Weights of a small self-supervised image encoder.
Data: 203450 training examples, 2.3 epochs.
Rows from block 10 of a small self-supervised image encoder, named by matrix and row number. Rows with one number belong to one neuron. Each number is 128 + 32 x the weight over its row's rms, rounded and kept within 0 to 255. All counts start at 0. Numbers have three digits each. After the name is the row's rms in percent of the matrix's.
After each neuron's rows are labels from the 100 images, of 14976, where the neuron reaches its largest size: "responds to" is what is common among them. Only what is clearly more common there than usual is listed. The data: photos with spoken descriptions (Open Images, Localized Narratives).
# u: gMLP up (value half) (model.blocks.10.mixer.u.weight, 384x192), inputs 64-127
# v: gMLP up (gate half) (model.blocks.10.mixer.v.weight, 384x192), inputs 64-127
# out: gMLP down (model.blocks.10.mixer.out.weight, 192x384, transposed), outputs 64-127

u.45 103:080116172157153129121059101160210187137095135150050127077100120156082157081131103108110109140165109130212092179066101107121136120161133127115133057062076174167111114134092134146165076136095098
v.45 099:164102164101160131103115104102210118139068126160151164145117102115141174113127136074145084160160145092106132180167109052136130125076126139078118125088150131139164117137118137121086124179079095
out.45 101:180205067130125126084136175072068089112110123131156127120072118143077186124137123125173160151080101159083076087101119143104159090142151146121095126077135077133099152105172105094175129117186163
responds to: text has "holding"

u.35 084:103150135098124124163071148122060137102167147159131112086127105194097099147117132127124128117080141135185104140174148135155179169094056091109157140082140104163089134131145122155105073141034141
v.35 095:184112121116102112061234115097122102116143130142085082132132141090121164188162099162092146084158166153135131133099071120147132141141139166134061097175118079114111100080089091156099146155150150
out.35 089:131173153086098140104095137105136137154167182113097135132175098083142113059151137080096084088145103110103089071070100109114087044116165139149087118152131145080128108115152104145080118148101110
responds to: text has "sky"

u.343 094:081150100068130095097092124154126135145087144097113125125129113140143102082139141183149166115144130181198139127038179129093128140116141182144134164101182167138108097078060126061135146137063098
v.343 108:148099131140094115065102164106147171085136056097135098103180094083124086185178142104113114130113080141131129103106127112152074179123103142129111088142146129144148100106122125175107084201121170
out.343 106:177078108159106122203177114126164112138176100105122167171140079129124093117061130106121092143141131115092113089109074158089098155166151150138097101101134126117247118177185116210114071112160137
responds to: text has "grass"

u.303 103:159117136114158104137143122097090134135091091118122131162050147091113220137150158160089195136142111162125120069153172067127174166166138117122059170105104129119076121096112140170108113136125091
v.303 099:107136114138109162180156177127120123113189114079053130123097099181103120130101122100161108105108153099148104175162167113143113146085148168148138142113123140190182144211162128101141133047151173
out.303 110:134189150085172127098158095167130138137157141156135150181073169108096135219129110066127135075130125110085177105142139115098103159089138069104139151131114094111118159128200161167168151172123127
responds to: text has "sky"

u.84 096:149113124149124127148047148087061110091111078108105197119119144103110070115087139099131142150105129110227103138117185111142120146156108114127160098059095129133182122138116153120118138066158106
v.84 103:150095141141146081146075161183137075100186115122103139096131158132124120130140138146122158165106154225110042108075141132048105088130164127132138122126130124162050168170095162160107070117086143
out.84 101:079142108075176115143116167129113166117093237123151106163132131109078123099129129106131162081091114148081178127103135160118107115150101139120134162109121135132074145105129066057180118171128138
responds to: text has "trees"

u.217 099:156091072150131112075098057095188091120109132169093162124139137160163135155063161123164116114084140177085135124097113222101155004145142123161152117082125089160122097116188177093188092135125189
v.217 117:147149134110114156145159107193147084153150108137172160144111080175098115130099140114105146133094163117103166163140166141123106060187189136066136128166121144119149054100138101166102124115065156
out.217 103:168139142144122158074120101123145119199114143098135154166166081130146139125113111110139121100136082160167121132161113101139139165102133153058082200115082088188119128162105149144129134171091137
responds to: text has "standing"

u.321 094:158081151112123092125100119098191131181134118131133185093144094098164113128082145199105200090101176148137143114136136148119095144146118097178147117146123126149125171162092114111116103169142099
v.321 104:138152148155116137132111147169129140081180121097111131100138194123146120134107165182097177134155123104128202163120130118121118153088086132054105093102155099096097186155116069110126116131112170
out.321 098:122181100127142116164136106104154160170140134125080095198123143140169114127145162128176112078104106172111187070066146103172120179086092112120132151116123147179095105130143115145142140080098119
responds to: text has "water"

u.369 101:119103153160130173100078141125135096133113164181152065119108186101149097127173122135108130127089093110151151163083171107138125120082130186118116093113132094155191127090123095220129130092128110
v.369 093:183097104109119182130127130113172106134133168146119145132118161118070127116183116057044123125101132117150144105152112188105090112144159118074136126125132134126119143166178115176116168090100181
out.369 092:096134172143127096154123198097125119138086083071131105060143117183114138164179091125117152103183126163093081162098149137140151113138035120134134123166113127113118124134177074123122159070099103
responds to: text has "sky"; text has "grass"

u.167 096:178147135133057180069090141107098140125160126113152101130130154147154147116150169075138146133122153122175087126200103198117102134118107148174132123069166079112126131104104151126126102197124141
v.167 095:111163166141138097213148195088127147125093157184092112145167098123126106174119175178102067135134164124145099094028173080108123113122117125145141106157097132137116176162169157099113097132142108
out.167 092:091143140131154092132160141152142103192129105083081106087154111086143120112138136115099136101111140181094161161128112094109147151174201145095121077204116149190178151078124131144155150109128108
responds to: text has "sky"; text has "buildings"

u.264 097:065175063136098136161095151085140140089162146118137093125095095157161108156137138186120147178095105096133134160115133080067093132183107075157138178100132105125158132138117175135171155120086196
v.264 099:145091134086138155146104070161127153192110138139121121104171114129055130093154110097115069167158118135113125129119128127091180129175075104141135073137139123108140193079109096134129144112200105
out.264 099:154054170177187096070107166136126095070122098093119152199129124177128171107161098134143146135110122175176088137141182115139132121104128136120146107141110128105153151154105077135126139133077151
responds to: text has "road"

u.137 105:108173104096119120151116112157164071145083132085086107101136144155176100129119143077124124130138107149130099160191060117087086146104153231096086117129179143115117101133139137088109124170175162
v.137 100:170097125128123164138131146093149106179089154104100033152095142136156102173177114064129131132137091131060193099132201161144140135142095108161136138123113120126156177175138133098121149140188183
out.137 106:177143154139177110116098092145135168117105199077091149078095184164136166120127159186135167122144084121131170170139181119163228157181093159092146090169115113113168093123078057129158137093049156
responds to: text has "sky"

u.297 102:096147169153132138134152104179102099121109145109114173124178174100087081093175149151103131134104111186174176172117122129128073121086142130103171190118110120088136108153130163154154090131128169
v.297 097:160167102143136115102116148127115082152158149115141189147114104125075104141180142149116145124115131157175128141113186103166105190140130101151165115100103122145116122146123163071143172093120114
out.297 103:109195100164150176155072147093044145196087109127106169096090068116089131082107166139108136124174102137147109131206170131161163159142122104150093120139143124141127125093117117112151101135148136
responds to: text has "building"

u.294 087:131025174144123137109131135123183108186176175108100159162184138127143103129154112131180103151149110131160134131180217071104113135164158147134118167128071145178167105119146119082128147073170140
v.294 100:114163141082118157153163106108143099157085134101081121166147100172117124085078124113057113113189122088100128105161131117201077072171148214080094141058076098122089137078108094177173134158137143
out.294 094:175146119123099118125079142126106136100127110118130095091163094103186172140123118120166143083151172096107110132107112108087082135123153141087107115129132103050085112201086136145172151168157140
responds to: text has "lights"

u.185 091:111167185049116097176112111124116100070100117076136156156092132143139171128150083148144160035105085188136114157117160143144097211084110115160131171120123140123139168120143076098123146144158148
v.185 093:098145148127162120152144108135148129096102181117127117122100116145141164174137083075222132124182110094133205091103134119129154132171157105113100125137131124166134139162096156135114101103089103
out.185 088:105145119128135140114181124182123129133139121158199112098135152119155077158114117095138134093084175150098125072131153104180131089154151128104140106110119082131069137093130122126052104131151146
responds to: text has "water"

u.346 106:142150093149168058152121120083119132190116123066093115091145134076129175158174097090132122111115185086136116174136186089076142120127165153139051159128164111150138069122088161198130112134115141
v.346 110:160123150109104183129055144112123165106158126155119138097112125099075183039108059133096134130176120153166053107125102138153145136121161102163116100172137138150106135122117153161120133129133145
out.346 097:136043179159099188113167126162127114076122128246134128123164195151153073137080138156115144165166131153144131151192126174137138118165111123104141115107149144163174120125151108105128145120159113
responds to: text has "wall"

u.58 109:123087117091109144167094126062123111158104139174090091184152123097158098136091102133132129147185182088117069119104107111101081129193113121115120076094093141116164192141114130154179158131177135
v.58 104:065161070150191113132155108124119108137171101088180108095189115142155104157130150114146164128156167086115114125109131142043185104126113138160168072113106075161081139056176122177069119114100105
out.58 104:115101181111121092136163118152165128135062097110159152112129166142109140105176082140141121153090116184135159065154157175146144073114146158150131121144107182152217114142116167119080152227123193
responds to: text has "which"

u.308 088:193114081146182132115098130079105111128077149089127100209075148107110100105146108098190164144157120160161131120115154103061139187118076128151078137140167119106149141174063164122125217122129121
v.308 092:038112104197121091124117169119130146094125156160095110131098135079163160125096042126128063092132136150119130085127148145093151134178087139049117137128135154110094089184147186136130082168087137
out.308 092:120150126103094142183129151133126128172161138255142140135138135124106104153160125122114178049125133148126156094083134156125150117178136124183184144205121115170148147168151097125142085175110122
responds to: text has "sky"; text has "grass"; text has "water"

u.355 091:141158073172170152113092150148168119099152120067157131150050164130086158090141119138115096164089130176170166126183170130107185190233109108140113117119070198175127120109110189139134144129132118
v.355 109:107105144071105121111129181178214095074146155140117065178147153093116086104095143099150139123094054120083153173101142138083160154125082112126144153108157086130135129089128105132121161151115069
out.355 101:198125128162132129101142110131099086108093179106154121071188130129130078155150115140153128174137113122172128118103207149214091105106078137149170094068188120115066135125128147156101116177106143
responds to: text has "buildings"

u.184 093:135135102111125174052148187121137146154131095163167128192084098118113173163164173186159173165099098171145098135137137095080162138148111091153062137147098161178115083138143128115072155121102149
v.184 097:113134107066118107148063145173205128172099147096145120154111122159115066165073117112117133110112158077126160103123123121134127069102124189042115159130085125088121128188122176112102118119118114
out.184 104:120117117137160110122149066173107126095126090122067100101153135112106097068156144124175176131153147111122177117152170184171076198134161134129128134166180138100128108106132156166141133109111126
responds to: text has "sky"; text has "trees"; text has "water"

u.68 100:133155104122123142114118088136114160101097115097158183178116147107151138108139141125040071093201070107114096121047168147137163102112104193179145114136077100113166167117121101129149094157081113
v.68 101:087127117115110078118130083066134133096185127114136170091124124078177125120130058146091103131124139112117113124138130161159113148173134087105210110172092129091139134112131136150132069178129149
out.68 093:187142100203140145167160113159151096152100139175150135171105116167117087098158086122102143111056138130125092134117158062097093156162157165155149147093155124136160153113149140106039157141156203
responds to: text has "grass"

u.207 096:142213175101127104104166076155165084127159118154079105164153117130176121143148112137156117204142105152087116114082118118159153104152140127073142174149144132137158076139086119120181114157118115
v.207 095:098089141177117137117141114153131084157128160159174166137091090123124130125085073171111127092158138144102099192200120135179112154143164107060129166028148181164066167163113096172147112096125133
out.207 098:153103103123115121123127172154131146119041097111132162102144128171055114130147146091153149102182111109153123085109119120106127080167085131162148070117190152136110106136146097155112065125188151
responds to: text has "sky"