A small self-supervised image encoder, trained from scratch: 48-pixel images.
Rows from block 9 of a small self-supervised image encoder, named by matrix and row number. Rows with one number belong to one neuron. Each number is 50 + 15 x the weight over its row's rms, rounded and kept within 0 to 99. All counts start at 0.
Before each neuron's rows are labels from the 100 images, of 14976, where the neuron reaches its largest size: "responds to" is what is common among them. Only what is clearly more common there than usual is listed. The data: photos with spoken descriptions (Open Images, Localized Narratives).
# u: gMLP up (value half) (model.blocks.9.mixer.u.weight, 384x192), inputs 0-191
# v: gMLP up (gate half) (model.blocks.9.mixer.v.weight, 384x192), inputs 0-191
# out: gMLP down (model.blocks.9.mixer.out.weight, 192x384, transposed), outputs 0-191

responds to: text has "sky"
u.83:23 60 42 58 29 47 22 68 72 63 50 53 42 46 34 48 47 49 51 23 64 50 57 48 51 67 41 77 41 52 63 39 54 56 14 52 62 72 39 46 19 56 58 39 26 42 48 41 58 47 97 72 60 75 56 54 57 15 38 45 59 28 51 35 41 44 39 62 74 57 44 60 62 43 81 49 34 41 76 54 47 64 52 37 68 64 19 39 46 28 45 51 34 74 26 49 54 68 37 50 59 58 48 57 40 54 20 63 67 54 43 49 50 68 31 56 63 54 65 44 49 51 28 28 47 44 36 39 66 19 54 43 73 70 43 47 69 58 50 72 37 49 35 46 44 68 24 63 51 99 37 65 57 57 43 41 63 57 58 44 57 54 63 28 69 40 33 65 45 59 11 57 59 35 38 64 76 50 47 48 33 53 58 56 62 27 28 25 39 43 49 50
v.83:53 24 28 66 25 32 35 56 82 41 50 86 36 44 47 64 70 41 45 40 42 37 30 00 58 22 45 61 31 53 51 47 64 51 50 61 45 41 69 61 69 36 56 43 42 33 57 36 54 48 55 36 60 48 66 64 52 33 15 36 44 47 42 65 28 66 46 38 55 77 66 80 41 66 30 37 65 86 28 72 34 68 43 35 35 42 15 28 49 28 45 43 31 59 44 58 48 67 26 22 35 42 64 33 63 64 49 62 39 51 59 50 66 69 41 68 47 61 46 44 69 60 69 30 24 71 67 21 70 42 40 34 45 48 38 44 49 49 66 37 59 47 51 45 78 56 47 48 56 60 46 60 69 42 15 70 63 33 60 73 56 47 58 56 68 44 57 52 41 43 52 25 47 51 70 42 33 56 50 31 60 26 51 45 44 61 47 59 56 63 48 63
out.83:60 32 49 67 50 41 52 48 41 70 49 76 33 33 78 38 77 43 60 27 47 52 20 34 68 49 40 52 63 73 43 56 56 52 67 35 37 68 31 31 26 60 42 60 91 60 38 64 69 59 44 42 26 59 39 39 62 69 46 40 47 67 51 60 61 36 40 42 44 75 67 50 68 45 38 57 34 50 61 59 37 46 85 21 48 63 41 62 68 73 61 36 70 60 32 40 60 38 57 64 55 41 56 55 44 31 68 68 36 53 54 33 37 51 39 65 19 65 90 59 57 44 63 33 72 17 41 36 29 62 43 59 39 44 34 49 37 53 55 44 51 45 63 23 66 40 44 26 68 56 35 60 11 38 40 74 46 60 49 42 47 43 29 38 69 60 56 47 61 39 64 76 28 70 54 49 56 41 32 76 82 63 33 59 59 60 68 61 32 33 47 55

responds to: text has "road"
u.241:53 45 53 32 52 32 71 58 32 49 73 28 45 38 40 58 49 21 38 47 64 56 74 64 47 57 73 43 22 65 31 68 57 57 34 58 72 21 66 52 64 61 44 40 89 22 69 41 56 31 39 29 41 31 48 39 53 63 54 49 31 73 56 44 11 66 66 59 53 49 41 38 67 57 48 48 51 50 54 40 64 62 32 16 37 54 12 45 64 39 61 62 69 52 47 39 67 44 52 55 55 67 65 61 52 58 39 53 51 69 68 18 59 33 43 57 73 41 56 15 55 40 67 50 66 71 72 57 30 56 69 38 42 57 73 52 44 40 37 58 50 45 52 64 58 45 37 50 49 35 19 28 73 44 53 52 45 58 41 44 57 18 32 50 42 63 30 83 50 33 61 54 58 51 59 52 77 25 21 64 50 37 66 83 71 46 61 50 46 78 55 43
v.241:41 54 28 44 48 58 54 48 67 33 53 41 37 29 34 65 50 37 42 47 64 63 43 11 65 61 34 37 45 47 41 51 35 28 46 21 33 51 75 49 55 76 76 52 36 76 69 87 62 46 51 56 87 47 71 38 51 47 43 47 42 67 64 61 57 66 54 43 62 53 43 43 43 55 40 58 61 49 35 30 40 59 25 45 28 31 47 74 65 59 58 59 24 38 44 28 53 61 46 50 60 31 46 45 28 67 65 66 54 49 54 73 59 27 53 52 54 44 44 37 26 42 35 44 52 63 86 73 65 66 51 49 55 61 42 40 16 44 65 53 67 51 94 48 65 67 57 54 33 52 57 56 77 52 57 57 49 47 89 29 71 47 47 45 44 44 45 62 64 30 68 10 47 56 66 50 77 57 34 28 35 43 52 45 62 37 41 27 48 93 56 56
out.241:35 31 67 47 18 56 48 62 86 52 49 49 38 46 55 42 46 55 60 22 69 54 48 61 68 74 44 58 71 68 38 59 30 65 49 54 49 38 19 58 57 32 61 76 24 54 73 59 76 73 48 64 69 60 41 62 84 21 63 81 51 60 43 62 80 44 34 27 57 41 51 35 69 67 10 61 49 61 56 35 64 36 46 45 42 61 46 52 72 25 37 34 37 63 46 49 42 70 58 47 53 51 54 62 53 39 62 42 76 38 45 66 27 77 45 30 56 45 37 59 33 49 40 39 50 27 44 47 53 61 27 58 52 21 64 51 58 44 64 76 27 72 37 38 60 54 46 38 54 84 37 59 52 47 62 40 53 36 57 84 27 51 25 74 32 57 56 53 37 58 44 36 64 48 51 25 67 66 45 34 24 39 63 32 48 45 56 47 29 54 62 46

responds to: text has "wall"
u.205:23 45 66 54 54 50 58 37 72 75 41 69 36 61 64 59 74 36 64 38 38 31 37 34 58 66 48 40 53 59 48 38 33 34 50 34 46 60 74 50 76 73 48 39 49 24 55 74 37 46 64 55 75 64 55 51 62 60 60 78 36 61 74 60 62 51 46 49 39 31 45 47 51 18 58 29 53 47 54 50 20 38 12 26 54 53 55 67 49 55 35 61 38 37 40 63 77 31 50 59 47 64 46 47 21 38 52 63 39 57 66 11 37 32 40 57 62 44 56 45 83 61 75 56 36 45 49 54 51 55 52 28 55 49 25 41 31 49 46 81 55 67 29 37 55 68 51 27 59 58 75 65 34 80 28 74 44 47 61 34 57 44 81 55 50 50 62 41 67 62 61 72 45 41 35 33 72 41 28 44 30 57 29 43 49 50 48 81 78 45 34 29
v.205:56 81 41 59 73 61 58 44 48 52 61 42 23 63 42 35 29 65 55 94 59 44 74 51 53 50 23 35 36 62 53 55 80 32 65 37 49 68 40 67 12 39 71 43 66 25 48 27 53 36 27 56 71 48 47 75 51 22 33 27 46 37 35 30 55 93 52 61 53 53 19 65 48 49 42 41 65 46 41 59 48 57 52 60 68 47 51 34 65 52 59 38 45 66 42 77 76 25 59 72 72 43 55 66 32 27 51 47 81 33 57 57 38 68 32 35 49 35 52 39 44 44 64 47 42 60 47 42 54 40 58 44 63 56 32 57 61 58 62 31 35 66 33 73 47 40 69 62 48 59 58 36 76 60 43 60 75 27 58 55 62 40 74 42 71 70 31 46 74 55 43 42 78 69 55 85 50 64 55 42 47 61 34 43 45 60 33 48 56 50 47 45
out.205:35 55 47 37 03 56 36 36 46 41 59 69 34 51 32 58 51 13 25 50 39 66 73 45 31 51 73 51 36 64 27 52 80 40 43 52 74 56 70 50 38 39 46 51 40 60 71 29 57 21 60 67 26 63 31 47 33 40 53 39 64 43 45 43 53 39 69 61 55 57 52 55 45 81 27 59 17 49 64 68 43 33 58 58 75 54 44 36 65 44 44 29 51 45 67 65 47 40 60 53 45 52 59 50 95 44 46 41 64 23 36 49 55 53 51 51 41 83 40 46 60 37 38 80 64 53 44 67 36 31 35 49 62 55 54 54 62 40 57 63 49 43 08 65 26 66 65 64 52 60 27 41 56 68 65 56 58 42 58 30 57 45 54 39 23 66 29 39 83 37 46 82 42 19 47 47 40 48 35 52 33 39 40 39 49 64 28 32 46 73 55 50

responds to: text has "sky"
u.142:33 60 58 23 69 56 37 43 43 57 45 60 47 47 61 18 56 55 55 34 49 39 44 70 86 50 69 23 57 72 60 43 25 60 57 41 41 71 55 42 24 54 63 48 09 29 60 64 46 40 62 24 22 55 56 35 50 48 59 48 46 80 45 44 48 57 77 36 45 53 51 48 42 45 69 40 78 59 66 51 32 60 64 59 55 33 39 61 51 71 67 54 70 45 45 45 47 52 45 55 62 54 64 27 24 42 60 49 38 61 59 60 41 59 84 63 36 35 67 49 58 99 53 40 61 50 48 43 37 18 40 59 37 38 43 39 48 84 25 63 56 39 73 38 28 35 53 38 35 40 43 46 44 43 48 40 20 30 65 55 69 31 49 47 30 17 42 39 71 47 09 54 36 51 53 47 32 75 44 36 51 54 48 55 88 49 47 69 57 53 40 32
v.142:48 41 53 50 55 45 54 32 62 44 57 61 72 31 53 37 58 28 47 41 28 87 53 53 20 53 48 71 49 37 51 56 40 49 57 21 52 47 46 50 36 23 00 48 62 58 26 52 48 72 46 37 49 56 39 62 34 64 77 31 49 48 75 48 55 65 45 71 48 56 54 46 34 36 46 47 72 70 45 30 53 50 60 59 47 54 45 30 40 58 42 33 28 15 66 52 34 51 61 55 70 60 49 36 46 59 51 48 60 58 48 80 79 52 76 30 53 72 11 52 64 60 61 44 24 53 52 46 66 85 36 67 41 69 58 42 65 29 63 53 60 44 44 46 29 82 40 55 40 53 20 42 58 65 36 49 46 38 63 39 42 63 47 30 49 40 72 80 56 51 44 50 33 50 37 76 30 39 38 56 37 37 68 25 57 73 24 34 65 83 55 37
out.142:68 64 41 39 52 48 57 42 60 32 41 56 58 55 38 63 52 67 58 81 71 46 30 69 21 45 07 84 57 23 35 51 76 57 53 55 59 67 48 35 59 50 32 57 72 41 34 52 56 60 29 68 59 52 45 46 40 61 44 43 47 39 37 78 49 38 22 45 73 47 40 73 41 50 49 22 41 32 34 52 74 56 55 43 41 54 26 35 62 43 51 45 35 48 36 58 79 33 40 30 57 30 51 51 52 62 23 71 41 56 54 29 51 51 31 12 45 32 60 49 56 46 41 55 32 24 44 71 94 72 56 54 48 58 50 38 32 46 31 46 44 52 24 48 43 55 48 67 49 65 39 58 75 60 53 59 54 49 26 42 31 58 44 55 61 54 36 65 43 37 77 29 72 39 47 60 53 52 31 23 29 64 74 57 42 14 38 59 59 49 42 90

responds to: text has "standing"; text has "holding"
u.239:31 46 19 23 67 27 72 50 58 62 52 62 47 50 49 47 57 46 50 43 33 53 52 26 25 70 28 55 61 24 46 35 45 55 65 40 48 76 36 31 50 51 29 39 90 31 29 60 59 78 71 77 52 50 49 58 41 32 76 49 47 58 42 58 58 15 40 38 37 41 37 29 56 24 41 47 49 48 61 42 43 28 61 79 45 55 47 50 47 30 59 58 58 64 71 41 09 66 64 43 42 64 39 46 44 59 30 47 49 60 13 72 43 46 44 56 39 44 71 11 50 43 63 65 32 49 32 52 42 29 63 53 61 66 16 41 89 45 44 54 47 50 50 38 53 53 38 56 71 43 44 48 65 58 37 48 52 52 51 57 31 54 33 74 50 38 32 51 23 54 45 46 49 20 31 39 33 46 58 30 62 75 49 37 67 73 41 74 68 57 41 38
v.239:54 29 46 67 31 44 42 46 74 55 64 57 62 39 66 66 24 43 60 47 76 61 34 49 89 42 50 48 74 42 69 44 66 68 65 56 49 48 75 46 34 45 56 37 36 68 48 59 25 58 53 59 65 38 53 26 51 31 44 32 72 62 46 41 28 56 34 31 38 44 53 54 37 77 50 55 52 74 28 56 47 45 46 46 80 92 71 74 87 57 53 43 54 47 68 42 68 39 53 49 63 27 80 31 76 30 55 39 54 71 33 56 61 91 59 64 58 78 40 37 35 66 46 74 33 37 69 44 43 41 28 59 50 67 50 54 61 24 43 60 61 62 35 44 68 56 54 57 63 42 45 39 42 60 53 56 47 58 38 45 76 49 84 67 58 43 37 48 35 39 56 46 66 43 28 72 32 39 51 90 44 46 33 41 39 69 43 73 41 36 51 58
out.239:45 48 52 53 44 43 63 15 42 47 48 51 47 57 25 82 55 67 39 57 78 60 52 62 67 56 59 79 42 59 25 74 52 41 41 43 87 50 68 64 32 68 56 64 38 63 35 34 44 45 63 48 29 64 39 40 46 45 56 61 43 39 34 54 44 73 63 55 55 50 47 51 28 51 60 57 45 46 27 51 49 51 25 49 62 36 60 16 56 44 42 54 45 30 45 56 53 42 38 54 55 57 54 26 52 30 39 41 69 38 59 36 60 30 48 54 68 26 30 26 49 32 46 29 46 38 63 39 37 51 61 52 33 41 65 66 25 30 38 70 45 29 50 39 61 55 39 58 19 15 38 58 57 68 30 50 53 63 48 58 50 71 27 56 75 66 49 41 52 25 64 33 55 82 50 94 79 21 61 77 32 16 53 24 65 58 40 38 26 30 38 45

responds to: text has "wall"; text has "table"
u.219:40 45 48 72 22 57 26 49 42 76 30 45 32 50 44 51 44 55 64 40 40 69 58 73 55 51 60 30 54 65 45 50 68 72 60 85 36 29 61 75 50 43 66 67 34 39 71 37 37 36 53 21 57 32 48 60 49 67 26 33 72 52 26 47 46 55 37 33 63 59 58 47 00 38 43 43 56 36 41 48 19 43 74 59 58 56 51 29 43 61 45 44 55 46 78 83 45 52 62 37 41 55 45 22 63 78 82 64 33 29 45 46 69 33 63 44 50 41 44 55 60 58 64 42 51 58 54 69 58 76 29 67 38 49 62 21 56 59 69 89 24 65 53 34 50 37 43 63 66 47 69 39 43 59 46 34 80 72 52 53 75 73 57 51 46 43 75 50 39 51 37 35 43 51 46 63 40 56 23 43 56 36 45 47 68 33 75 48 52 43 44 67
v.219:41 62 63 71 48 62 48 57 55 59 45 70 46 44 95 39 49 46 54 51 75 69 57 36 65 38 48 37 21 29 39 78 46 70 63 54 61 50 33 59 37 63 42 53 47 63 78 36 71 60 35 42 62 57 69 56 61 53 40 49 34 43 30 62 73 22 53 62 34 58 42 51 41 37 79 66 66 63 49 55 22 79 13 84 43 26 37 31 38 34 63 59 41 46 41 54 48 35 65 36 49 44 35 45 47 74 46 27 77 28 47 18 19 55 55 61 36 65 58 55 69 24 28 51 64 66 48 48 60 60 26 52 95 64 65 51 51 57 52 55 57 25 54 46 35 42 25 60 43 63 55 39 68 43 45 58 62 53 67 51 42 25 48 42 49 45 32 71 38 42 52 47 66 62 47 66 65 59 75 40 40 72 37 73 63 47 22 53 44 48 70 57
out.219:18 16 51 54 69 61 74 43 51 51 39 62 54 68 30 41 50 34 79 34 55 26 45 58 86 53 64 73 59 77 39 65 54 42 58 34 23 45 46 27 59 73 47 45 67 56 24 25 48 56 45 70 74 49 53 56 20 37 63 84 69 72 54 95 54 32 54 63 40 49 56 68 52 32 58 33 44 38 35 38 66 61 54 35 42 70 29 40 55 38 70 47 46 37 71 34 68 47 39 55 34 35 48 41 68 56 47 21 46 47 66 65 35 72 54 61 37 68 49 35 59 79 83 51 67 52 61 52 30 32 73 66 44 29 56 42 62 46 56 62 54 41 47 61 52 54 38 46 19 54 30 56 41 48 60 51 45 64 73 41 70 56 38 48 51 60 56 43 47 24 79 50 42 41 43 61 58 29 59 40 63 21 61 71 57 26 43 55 56 34 54 44

responds to: text has "grass"
u.203:73 61 46 14 36 57 37 65 66 47 68 60 53 39 49 64 47 34 44 51 23 48 44 50 44 80 60 60 51 58 29 66 47 63 60 46 57 43 58 46 29 45 51 57 57 75 47 59 45 65 35 64 27 41 49 35 41 56 64 66 75 51 19 31 61 65 83 71 47 58 45 44 28 47 62 49 43 47 63 48 24 34 84 22 52 93 82 34 28 41 45 60 80 59 36 73 36 46 37 55 19 50 77 59 31 41 73 62 39 32 62 70 52 27 49 43 61 45 62 60 60 30 15 41 58 50 37 54 49 64 69 37 56 49 61 43 51 36 68 64 99 43 67 57 50 56 49 74 52 50 81 64 49 39 53 49 35 26 63 48 29 37 49 52 62 39 33 46 36 48 50 45 58 40 55 09 49 41 54 59 33 52 47 34 47 71 41 56 43 53 58 57
v.203:68 57 48 31 38 46 77 38 61 33 44 73 40 92 37 37 57 68 56 36 51 62 42 47 34 54 62 70 72 35 35 69 42 66 47 32 29 79 66 34 33 58 27 56 47 42 37 46 49 60 50 70 41 52 58 68 50 60 56 60 61 61 54 44 49 46 50 43 28 61 59 41 79 28 57 40 49 47 82 68 52 69 60 43 51 75 46 66 22 54 34 45 62 33 67 52 44 19 36 24 69 56 81 50 54 49 61 60 55 35 74 45 48 45 64 27 53 18 68 53 51 27 20 49 54 48 29 40 45 59 71 40 39 50 49 53 62 27 57 27 42 46 54 99 91 44 49 56 37 60 80 24 54 61 68 56 46 70 54 54 50 49 61 57 55 55 65 55 65 33 42 26 31 38 24 47 76 51 50 32 56 43 41 61 85 42 53 38 36 46 51 32
out.203:48 35 54 49 64 58 84 38 48 58 53 35 39 53 48 62 88 81 33 39 54 48 58 51 48 58 42 61 28 85 66 73 54 49 55 51 63 52 36 56 67 45 52 56 52 38 58 54 46 62 33 37 81 60 40 70 41 54 28 59 43 60 65 29 32 51 17 38 56 35 67 70 51 51 15 71 74 71 62 36 56 74 36 67 30 34 33 66 59 39 40 51 51 47 36 44 57 51 99 69 43 28 37 44 52 45 47 42 50 65 50 67 64 41 46 57 48 66 34 46 29 55 59 46 32 54 70 44 27 73 48 58 75 44 22 44 58 45 24 18 14 52 55 46 48 57 62 58 24 68 26 42 32 53 50 41 53 59 48 67 69 39 75 88 20 56 50 35 43 49 52 55 51 49 67 46 33 64 50 30 58 63 53 46 65 31 46 69 39 57 44 54

responds to: text has "sky"
u.137:42 55 75 72 27 44 47 40 25 52 46 57 70 37 12 48 31 37 41 72 34 71 41 43 54 61 28 48 68 43 64 47 49 48 78 31 64 52 58 61 49 17 26 33 22 74 72 54 42 12 60 23 49 58 45 60 54 53 47 43 50 41 26 20 78 58 45 30 50 48 43 51 54 46 49 57 51 38 68 28 65 40 53 62 50 49 54 66 52 54 77 64 30 45 65 69 46 64 79 51 70 40 46 37 32 55 50 52 49 65 35 90 65 54 30 52 51 39 66 46 69 50 60 46 42 69 46 50 57 19 51 69 49 40 60 39 45 31 53 45 59 71 52 66 58 70 71 20 61 59 66 35 41 55 49 50 46 78 45 32 66 54 37 33 32 25 71 44 41 43 46 35 56 46 28 44 29 77 62 75 44 50 36 45 52 69 56 78 27 65 77 62
v.137:30 37 57 52 49 33 61 55 67 76 39 61 76 47 35 50 45 37 54 68 29 99 73 80 80 34 47 45 49 54 25 43 44 43 52 43 25 62 46 47 62 21 63 23 58 76 30 63 50 49 53 58 65 43 28 59 56 53 52 38 34 60 66 56 35 56 55 38 51 47 67 47 75 59 35 49 66 52 90 30 40 50 64 32 55 46 46 58 60 63 65 81 46 51 47 41 38 34 69 23 49 60 55 54 79 44 35 47 35 46 52 38 57 43 60 75 65 80 47 48 53 48 72 57 37 43 36 19 46 64 27 34 54 47 50 30 16 54 45 54 71 68 31 58 50 55 86 66 61 57 34 46 59 73 40 36 35 82 33 43 52 54 44 56 65 39 54 70 44 54 62 35 64 57 57 63 48 30 85 52 63 43 63 52 28 40 44 74 52 56 66 68
out.137:57 75 21 00 66 63 30 69 57 70 49 66 34 65 39 47 42 69 64 53 67 51 58 41 41 77 70 42 77 60 58 39 30 54 47 62 76 65 41 72 72 25 54 49 45 38 58 49 42 72 28 43 55 21 60 61 34 56 55 52 74 36 65 26 53 54 41 67 16 47 53 81 49 46 44 45 49 60 34 47 68 79 36 78 51 52 54 63 57 60 42 47 46 49 34 39 48 43 32 48 66 40 76 37 41 51 42 65 60 73 68 49 49 36 55 42 52 45 43 33 43 78 25 62 41 55 69 49 76 36 28 48 41 55 33 35 28 70 37 48 53 24 58 63 60 42 38 60 21 68 43 50 69 42 56 67 48 72 29 60 49 51 52 47 46 46 44 42 65 75 70 52 55 38 19 22 50 34 55 36 46 55 74 88 59 43 28 54 47 61 31 54